config.yaml
model: "image diffusion model"
train_examples: 48542
widths: [96, 96, 192]
blocks_per_level: 3
optimizer: "soap"
lr: 0.0045
shampoo_beta: 0.95
adamw_lr_other_params: 0.0015
batch_size: 64
lr_schedule: "wsd"
decay_fraction: 0.2
final_lr_fraction: 0.05
weight_decay: 0.1
adamw_weight_decay_other_params: 0
Rows from block 9 of a small image diffusion model, named by matrix and row number. Rows with one number belong to one channel. Each number is 500 + 25 x the weight over its row's rms, rounded and kept within 0 to 999. All counts start at 0. Numbers have three digits each. After the name is the row's rms in percent of the matrix's.
Before each channel's rows are labels from the 100 images, of 14976 (inputs lightly noised), where the channel reaches its highest value: "top examples" is what is common among them; "patch colour" is the nearest of a few named colours to the mean colour under the peak. Only what is clearly more common there than usual is listed. The data: microscope photos of single blood and bone marrow cells. In brackets: how many of the 100.
# convs0: first 3x3 conv (model.mid.2.convs.0.weight, 192x192x3x3, each kernel summed), inputs 96-191
# convs1: second 3x3 conv (model.mid.2.convs.1.weight, 192x192x3x3, transposed, each kernel summed), outputs 96-191

top examples: cell type: lymphocyte (51)
patch colour: blue (48)
convs0.137 121:486516514516544466507496523522500434484488483513441524449498489508454524549536480523506567531485457523458491532529516538508497532530496493502472499539517514494499491484511508507498487488519520477483517499515479518517515503462492539493428502476502497489455476529518494514515473512533526531
convs1.137 136:482497481515513499492483491534487547492496540491542451502507502464553536474456508476518476486490498531507512510514545484521541487460578522531435511522526437479506492516503522473510541485432492539535503526478500501484492500520541489537524490518528523487480513479525532508525482508480482497

top examples: cell type: promyelocyte (36)
patch colour: purple (53); blue (38)
convs0.28 140:554467509503546543489521495506497477517520523510565516512494499490481547500490480507507518485463508485485494510439510495531536503473473548497483510446481460506502515490450486458516523463479506509481511514494473522475486507512531445541468500522497511470502504486530525432492519512479518507
convs1.28 132:442501480496487463515416507496534520498522546485426493475488552520477476498517533513514483511513471513507461479492487511506463464535498497486513486503526485449530493498522482543509473479483489490484478565491532493519548490524505527478495503508507493496488530475492486486500478496526490503

top examples: cell type: segmented neutrophil (72); smear: peripheral blood (54)
patch colour: purple (68)
convs0.39 193:495486460425522499510481504465483525510532504517482507482529487480494507513500485537481490516469479540514506487603460467494549508469474571486473512456488473539452515520492449483505496454492452490462503509492472501520506480504528492505468491475523541465496497486506528479498495523489485508
convs1.39 191:525496498466502466516525462503475466537493541514488491522487509485529523467517504483449475490481508543512554488547493471524482477491484520513496503495477506515518523476471520504504457531461512491523498516451522488497506518503505479499504455495522522508507535489506496516506480469495496496

top examples: cell type: segmented neutrophil (53)
patch colour: purple (54); blue (26)
convs0.188 052:485484526491473502504529501508524517565484524512492504544492529560473560482476537488496532459463554510525574482513477505485500496562496465495516484519485473508507497542525487502452476490476499483548533515543505549492476499518510505552525492482489471532500496473510524514501548483525513471
convs1.188 040:441517534485482520478507532473429521509484478490518518533508482498502497506526522457500479495488464551455526468420498496510509467522520450502504537512494506507542502536508496474521455420471484500481475520493527497546499505510486523504495479488483521476488508511515490483514488509488513476

top examples: smear: peripheral blood (94); cell type: myeloblast (34)
patch colour: purple (94)
convs0.1 083:509459486501493506539516482510510501474513501512502499466521518458496467513549519557472497485515521478522468477479502473528470524535485513542514471475490507490493501475487485463506496518515433493490457510498553496498503485487521493553506535533529505509508494499475479485528485547467533479
convs1.1 055:464472522509509545483465501444495468520518501509527532449534475512508501482491456487537511484495519516448535495442472547497495466469528503445526530500471512504550480500517505518542501487526478492481491498489462493530517446479552526473515478490485470470511521470505498536489520487497496492

top examples: cell type: segmented neutrophil (89)
patch colour: purple (58); blue (26)
convs0.135 180:493488531480485484470504470462467513470465467480526493502519443497533468554476500488544488586472531533550537513496483508503492502518567513544495516471471482514514496472514474459473491511563467511478484486493479529491491479494494469497495494501513456541532506463521466494473515504514456483
convs1.135 179:507490522518461516521495548518464534477521472503521502499498510495469505481507516494492550462521495498496521495514472497500513526495470514479500527537483489514541532508509519495557498489406542474498552505528500504517501495490531500452488483498484462503505493466495488471506488478501467506

top examples: cell type: segmented neutrophil (68); cell type: band neutrophil (26)
patch colour: purple (63)
convs0.52 073:515545462522539536538515516529515472499469492533489540503494500486497484486499489489493522523456471536505510496455492491511454484475498489463488448494508509524476453434513487533494481474534510499512477502533477512483498506474514499525496464492517452543502448504495518481494497458493494456
convs1.52 072:498540491493524483442511514474509506484501523468519472489491447514476528505518542489453450516517479452503493524495486451474527478528464483544477529464477477455496522460499510469519491461490541482514530564525544545496507514486512475467491506510522515504493522505480452474498518517457521457

top examples: smear: peripheral blood (79); cell type: segmented neutrophil (75)
patch colour: pink (61)
convs0.51 076:493503508519530479480505516528452510488538488520478520496489466451514512482495474477525518534511488494446466514488498457532442481512520530508510501437523481488552495500511500520498517500489538512502497494541507472504480480500472505514475477516491480527536508511482489487523498483435492519
convs1.51 077:500474529500492552482531516523516490481544449462542534492489503519489505516546513556452478506482482514553500501518477470475480555493518466472490486530467483529520457514521503506501523505482476464456527462474524500509486500499502531473552536516539470476515456515507507501491465520476511506

top examples: cell type: segmented neutrophil (82)
patch colour: purple (70)
convs0.100 143:511477470520505515499489521506544537491501514500495508474482501474498559448502463508502473454461491469474497503498513493451519518516542514485508454474515459490499497490525475499454476525435517497540482501524481517490492450498462519467474523506503523501512493431471503447479478485510507514
convs1.100 164:506514467500494477464532478523532534470509515497519494509460508496505550505492488507535473482502476463485499472510501480502539505497547450524441501528523500502514494446508540524516506505437504503505522539525534482508523473471490519485486464521512519454493450475500505502471482504499502515

top examples: cell type: lymphocyte (51)
patch colour: purple (62)
convs0.18 145:526497488484475471515505486536510506491490506507528493476483484504489498507506501546530525522522532471502481495534521483446512526535492516478441465465520486496536494518517481555545506450528523471505505507487505518539477555511514522494498498505500510514530494447425467464492474479472496473
convs1.18 171:497493524483478526496506519437501488549488443492453534501486528512476495499497541484523477433490511531494530534472478495522537513475506518533542517509493482474457491506529541488510462512478495543493480483547488507518553479514524522477516514480492488486504529517532493558492500512470504506